config.toml
model = "self-supervised image encoder"
dataset = "photos of arthropod specimens (BIOSCAN-5M)"
train_examples = 195000
image_size = 32
crop_scale_min = 0.4
horizontal_flip = true
color_jitter = 0.6
method = "simclr"
arch = "nf_resnet"
norm = "none_scaled_ws"
activation = "elu"
depths = [4, 4, 4]
kernel_size = 3
stem = "deep"
avg_pool_shortcut = false
widths = [48, 64, 96]
residual_scale = 0.1
projector_hidden = 1024
projector_out = 256
projector_hidden_layers = 2
temperature = 0.1
init = "small_normal"
residual_init = "zero_last"
optimizer = "adamw"
lr = 0.0041
beta1 = 0.9
beta2 = 0.95
eps = 1e-08
grad_clip = 0.5
steps = 14200
batch_size = 256
epochs = 18.6
lr_schedule = "cosine"
final_lr_fraction = 0.01
warmup_steps = 710
weight_decay = 0.2
Rows from block 8 of a small self-supervised image encoder, named by matrix and row number. Rows with one number belong to one channel. Each number is 128 + 32 x the weight over its row's rms, rounded and kept within 0 to 255. All counts start at 0. Numbers have three digits each. After the name is the row's rms in percent of the matrix's.
After each channel's rows are labels from the 100 images, of 14848, where the channel reaches its highest value: "strongest on" is what is common among them; "colour at peak" is the nearest of a few named colours to the mean colour under the peak. Only what is clearly more common there than usual is listed. The data: photos of arthropod specimens (BIOSCAN-5M).
# convs0: first 3x3 conv, stride 2 (model.blocks.8.convs.0.weight, 96x64x3x3, standardized in use, each kernel summed), inputs 0-63
# convs1: second 3x3 conv (model.blocks.8.convs.1.weight, 96x96x3x3, standardized in use, transposed, each kernel summed), outputs 0-47

convs0.50 104:093105109102174089139153134157153119131109160109073164162115078137116140170143151128091153085119144116107110095174117140095121119186143165118079086130117059122159113125121091147092139151194232
convs1.50 095:122113096052090096106085126159111154203115134162128128118107170139156193067110121136127146172123112127173127155119129199119149120122115134150073
strongest on: order Diptera
colour at peak: brown; grey

convs0.57 096:092106176132083119131202160111157086126152084116144171159149104156166131130169117152170120106107135137170153104110147163098123073103123115083116126182102141102090097115215137124071112075075119
convs1.57 081:159146079117127199118123151154103108104163105130138099173135147131115079144118164070123167130150117139162071133111129093146111124147135181093156
strongest on: order Hymenoptera
colour at peak: grey

convs0.14 098:171075134141147139152173151212128093154171075125114138078111090147158088096133139116141116122067165110101090194133089165116165113114119145044135102135171107144132105137132127077130078154128139
convs1.14 092:112063077123126133188142110158151131139099130098066119093148141123111154095098073149097146137134103101178110129121114158140100097109208133023130
strongest on: order Hymenoptera
colour at peak: grey

convs0.81 100:119089156135129099146158156202104123112077121106096087160123189125149156139153086177144151044094101128117149120054106097120118153175188180086101123137120155166133139107070130152143130099136123
convs1.81 096:159124153121147100122184166183122101154136142143126082112108123089172148116185139158080160164112104149136063140185144130123129091167084148155114
strongest on: order Coleoptera
colour at peak: grey

convs0.88 099:107094146110155081139129125150098147138172104149138156063116113146168058202192133154131147132066129150113191125162091154135178129111076186116115138150130090102092117132113081122120194131123104
convs1.88 092:114138133119132108203165113148130155101089086123177166094111107146115155134059055169083122133118106101095171150066151132118140131136130194136122
strongest on: order Hymenoptera
colour at peak: grey

convs0.87 113:078086104180190119166185155179121104104104140051106108140124096126118120148104143116200160126132090111183151145133094081149148132129135161125151135122071103126061148157087152120105166110138081
convs1.87 106:149119157127105103156072174103158145229131102189115127109090173099137107120132165129093162180140130180105129117189095151135147076108095064121125
strongest on: order Coleoptera
colour at peak: grey

convs0.24 111:107116121115165116150128120183112034122111119121125242121149174134123099123116126109119165132163118115145154103128161121114090105100040136138166123123038147140134141170187125115144130118103128
convs1.24 116:227135142093122139080117145116150126145134116130140116079141198127135135104127170156182188112110154090126105078136154114116151130139136093093107
strongest on: order Hymenoptera
colour at peak: grey

convs0.15 103:124109109129171118157158196167092093101150148144120153148139159181153161134096128114132154101167124163110147076147161165116094109069116118071140134138025133175104159120154100095112139068158090
convs1.15 097:189148153131102139076118138115165113146089074178130147095123194127128134103118158141179119117159146142124058080090144158114147087142102120135136
strongest on: order Hymenoptera
colour at peak: grey