python train.py --method="simclr" --norm="none_scaled_ws" --widths=[48, 64, 96] --grad_clip=0.5
Rows from block 6 of a small self-supervised image encoder, named by matrix and row number. Rows with one number belong to one channel. Each number is 500 + 50 x the weight over its row's rms, rounded and kept within 0 to 999. All counts start at 0. Numbers have three digits each.
After each channel's rows are labels from the 100 images, of 14848, where the channel reaches its highest value: "strongest on" is what is common among them. Only what is clearly more common there than usual is listed. The data: photos of arthropod specimens (BIOSCAN-5M).
# convs0: first 3x3 conv (model.blocks.6.convs.0.weight, 64x64x3x3, standardized in use, each kernel summed), inputs 0-63
# convs1: second 3x3 conv (model.blocks.6.convs.1.weight, 64x64x3x3, standardized in use, transposed, each kernel summed), outputs 0-63

convs0.58:495540516486508445524485492474443521499489487470477494473539474472523477465486543503468399484489521523473485499520475579486477529445475484407589622481527546494491558256508471559487439581529493
convs1.58:555574494486561515527484500524514571508500495513494495495587501500468518575500445552507417523563472391501521471446444603427552531519531467421567431465419428470554575555437485441472413570559469
strongest on: order Coleoptera

convs0.42:476539464535431477541443523576437554494431459541519541485569424575469419438554480526569474543587530499528522486415480451592469470495456531566477507463446602440513468463547386448437502534528515
convs1.42:486508500529409584498532445458561516474509500509621553477527524505570591429533457488541515505487462550550504464365499496542520554538555494557511529493567488445396535497530577507481595518473385
strongest on: order Coleoptera

convs0.15:523514454410508528567471459454492561567468529560476511498482527453550527491527584468481506433485527515530434520549601338476504531478525500555470395571463407519464565524557512511497434394524515
convs1.15:556499532457500579484455456510596544447480489553572554472483514532476421441481431441470531492419441496456565573450591487515472460628534524472531515448509541466552504542471456439490537543637471
strongest on: order Hymenoptera

convs0.17:488486528539537512431534496598504579423333523517498519488540518493538548473506559459496515577573582516505524460456408466514544450515529492495474493585392479576494436393526517566451480497503494
convs1.17:590462494555492458448486528480457478499515610459477428476440451452449492581485545421532520481452527510535481480612504495538544499465517420505434514431450506503503526521465633611444392474547491
strongest on: order Coleoptera

convs0.2:606485512460512480489540549535548548523473486495445577546565458484564481508506572432498541491590580503564456546482572501448600508478459488442417462514419443587460525441583500504534422410478518
convs1.2:510469563482480415460482511575404476490499555435426459545483509431497455516424541476555553569477493576511583450589528516558423485421426484525519525572458503581482466571493416513513496593466541
strongest on: order Hymenoptera

convs0.27:542417523480473473664434485515509501481503519473511509490518475471538467538450502403441271525541449587522446513492537476484510511483510536522469503480480449526501519417538484535549457457510503
convs1.27:545407479504493445659501542468481464546512512497440477550524490526584441461447525397532594438526544476523420472515527506537417547475490617494438464583501572532503452516546480504572511509490505
strongest on: order Coleoptera

convs0.63:572507500489485548511486444586455523455393513525518576499579528506549565513548524513515465517528573532472558575496488413559533491546544518497337477541445537596463515405518535481493438584512515
convs1.63:542493500552487475439509488454516460504534583478519493450370464472413466567542503399515533478397513492510483551545546493563528402518489438480507459443427496473468506554474600628455476461565456
strongest on: order Coleoptera

convs0.22:506535443498424506488571456554414499496458583460410521514519453448497485418460566519476447486457528523526536555431424496501486556438506434553529577561495512586488543544508558563512439546401388
convs1.22:614598527511542535471522446498502490482567445512496460475483564480485549560561473529487524538488438438408425598509480500458511527455487428520613385482429433432525562484492454500469497592500537
strongest on: order Coleoptera

convs0.12:524479517537460561497559540559494457483524498418389500591521553560504560521553546530495516558516560546581547564450497423536479514448522573493424526526445479555406582422392538506551470453491465
convs1.12:461519537415472479390543501541507506457599460440536349540429590466510427503488455476493521461491500518461500542518514455401448485453456461602464484471461546570556548531474490583501503557480540
strongest on: order Hymenoptera

convs0.21:577478580443549449539505569617455450523509521465414576479527519553584513523571571558489498429603568560493431512580452490512520533480491521456433496499419479561466530419515548537483469466479478
convs1.21:469477559519492486498414566542458466515441467487484407541494464447520517518450604461542494565402539560410552462561495414509545475456423454600461499452436514534509463560459533524410524549429537
strongest on: order Hymenoptera

convs0.39:519525471453503607525538486446461432414484547526397495481521460489516549499559568479379504505509506523530481537541548468551506517463531369562495530494497442622470515521565522544486454495489362
convs1.39:510511493534558512448497599500532444555536559591527467528434378542473456430477422477426541525467417429469497508487497469481543482491428417630502491496404437437553495470504467516481504576520479
strongest on: order Coleoptera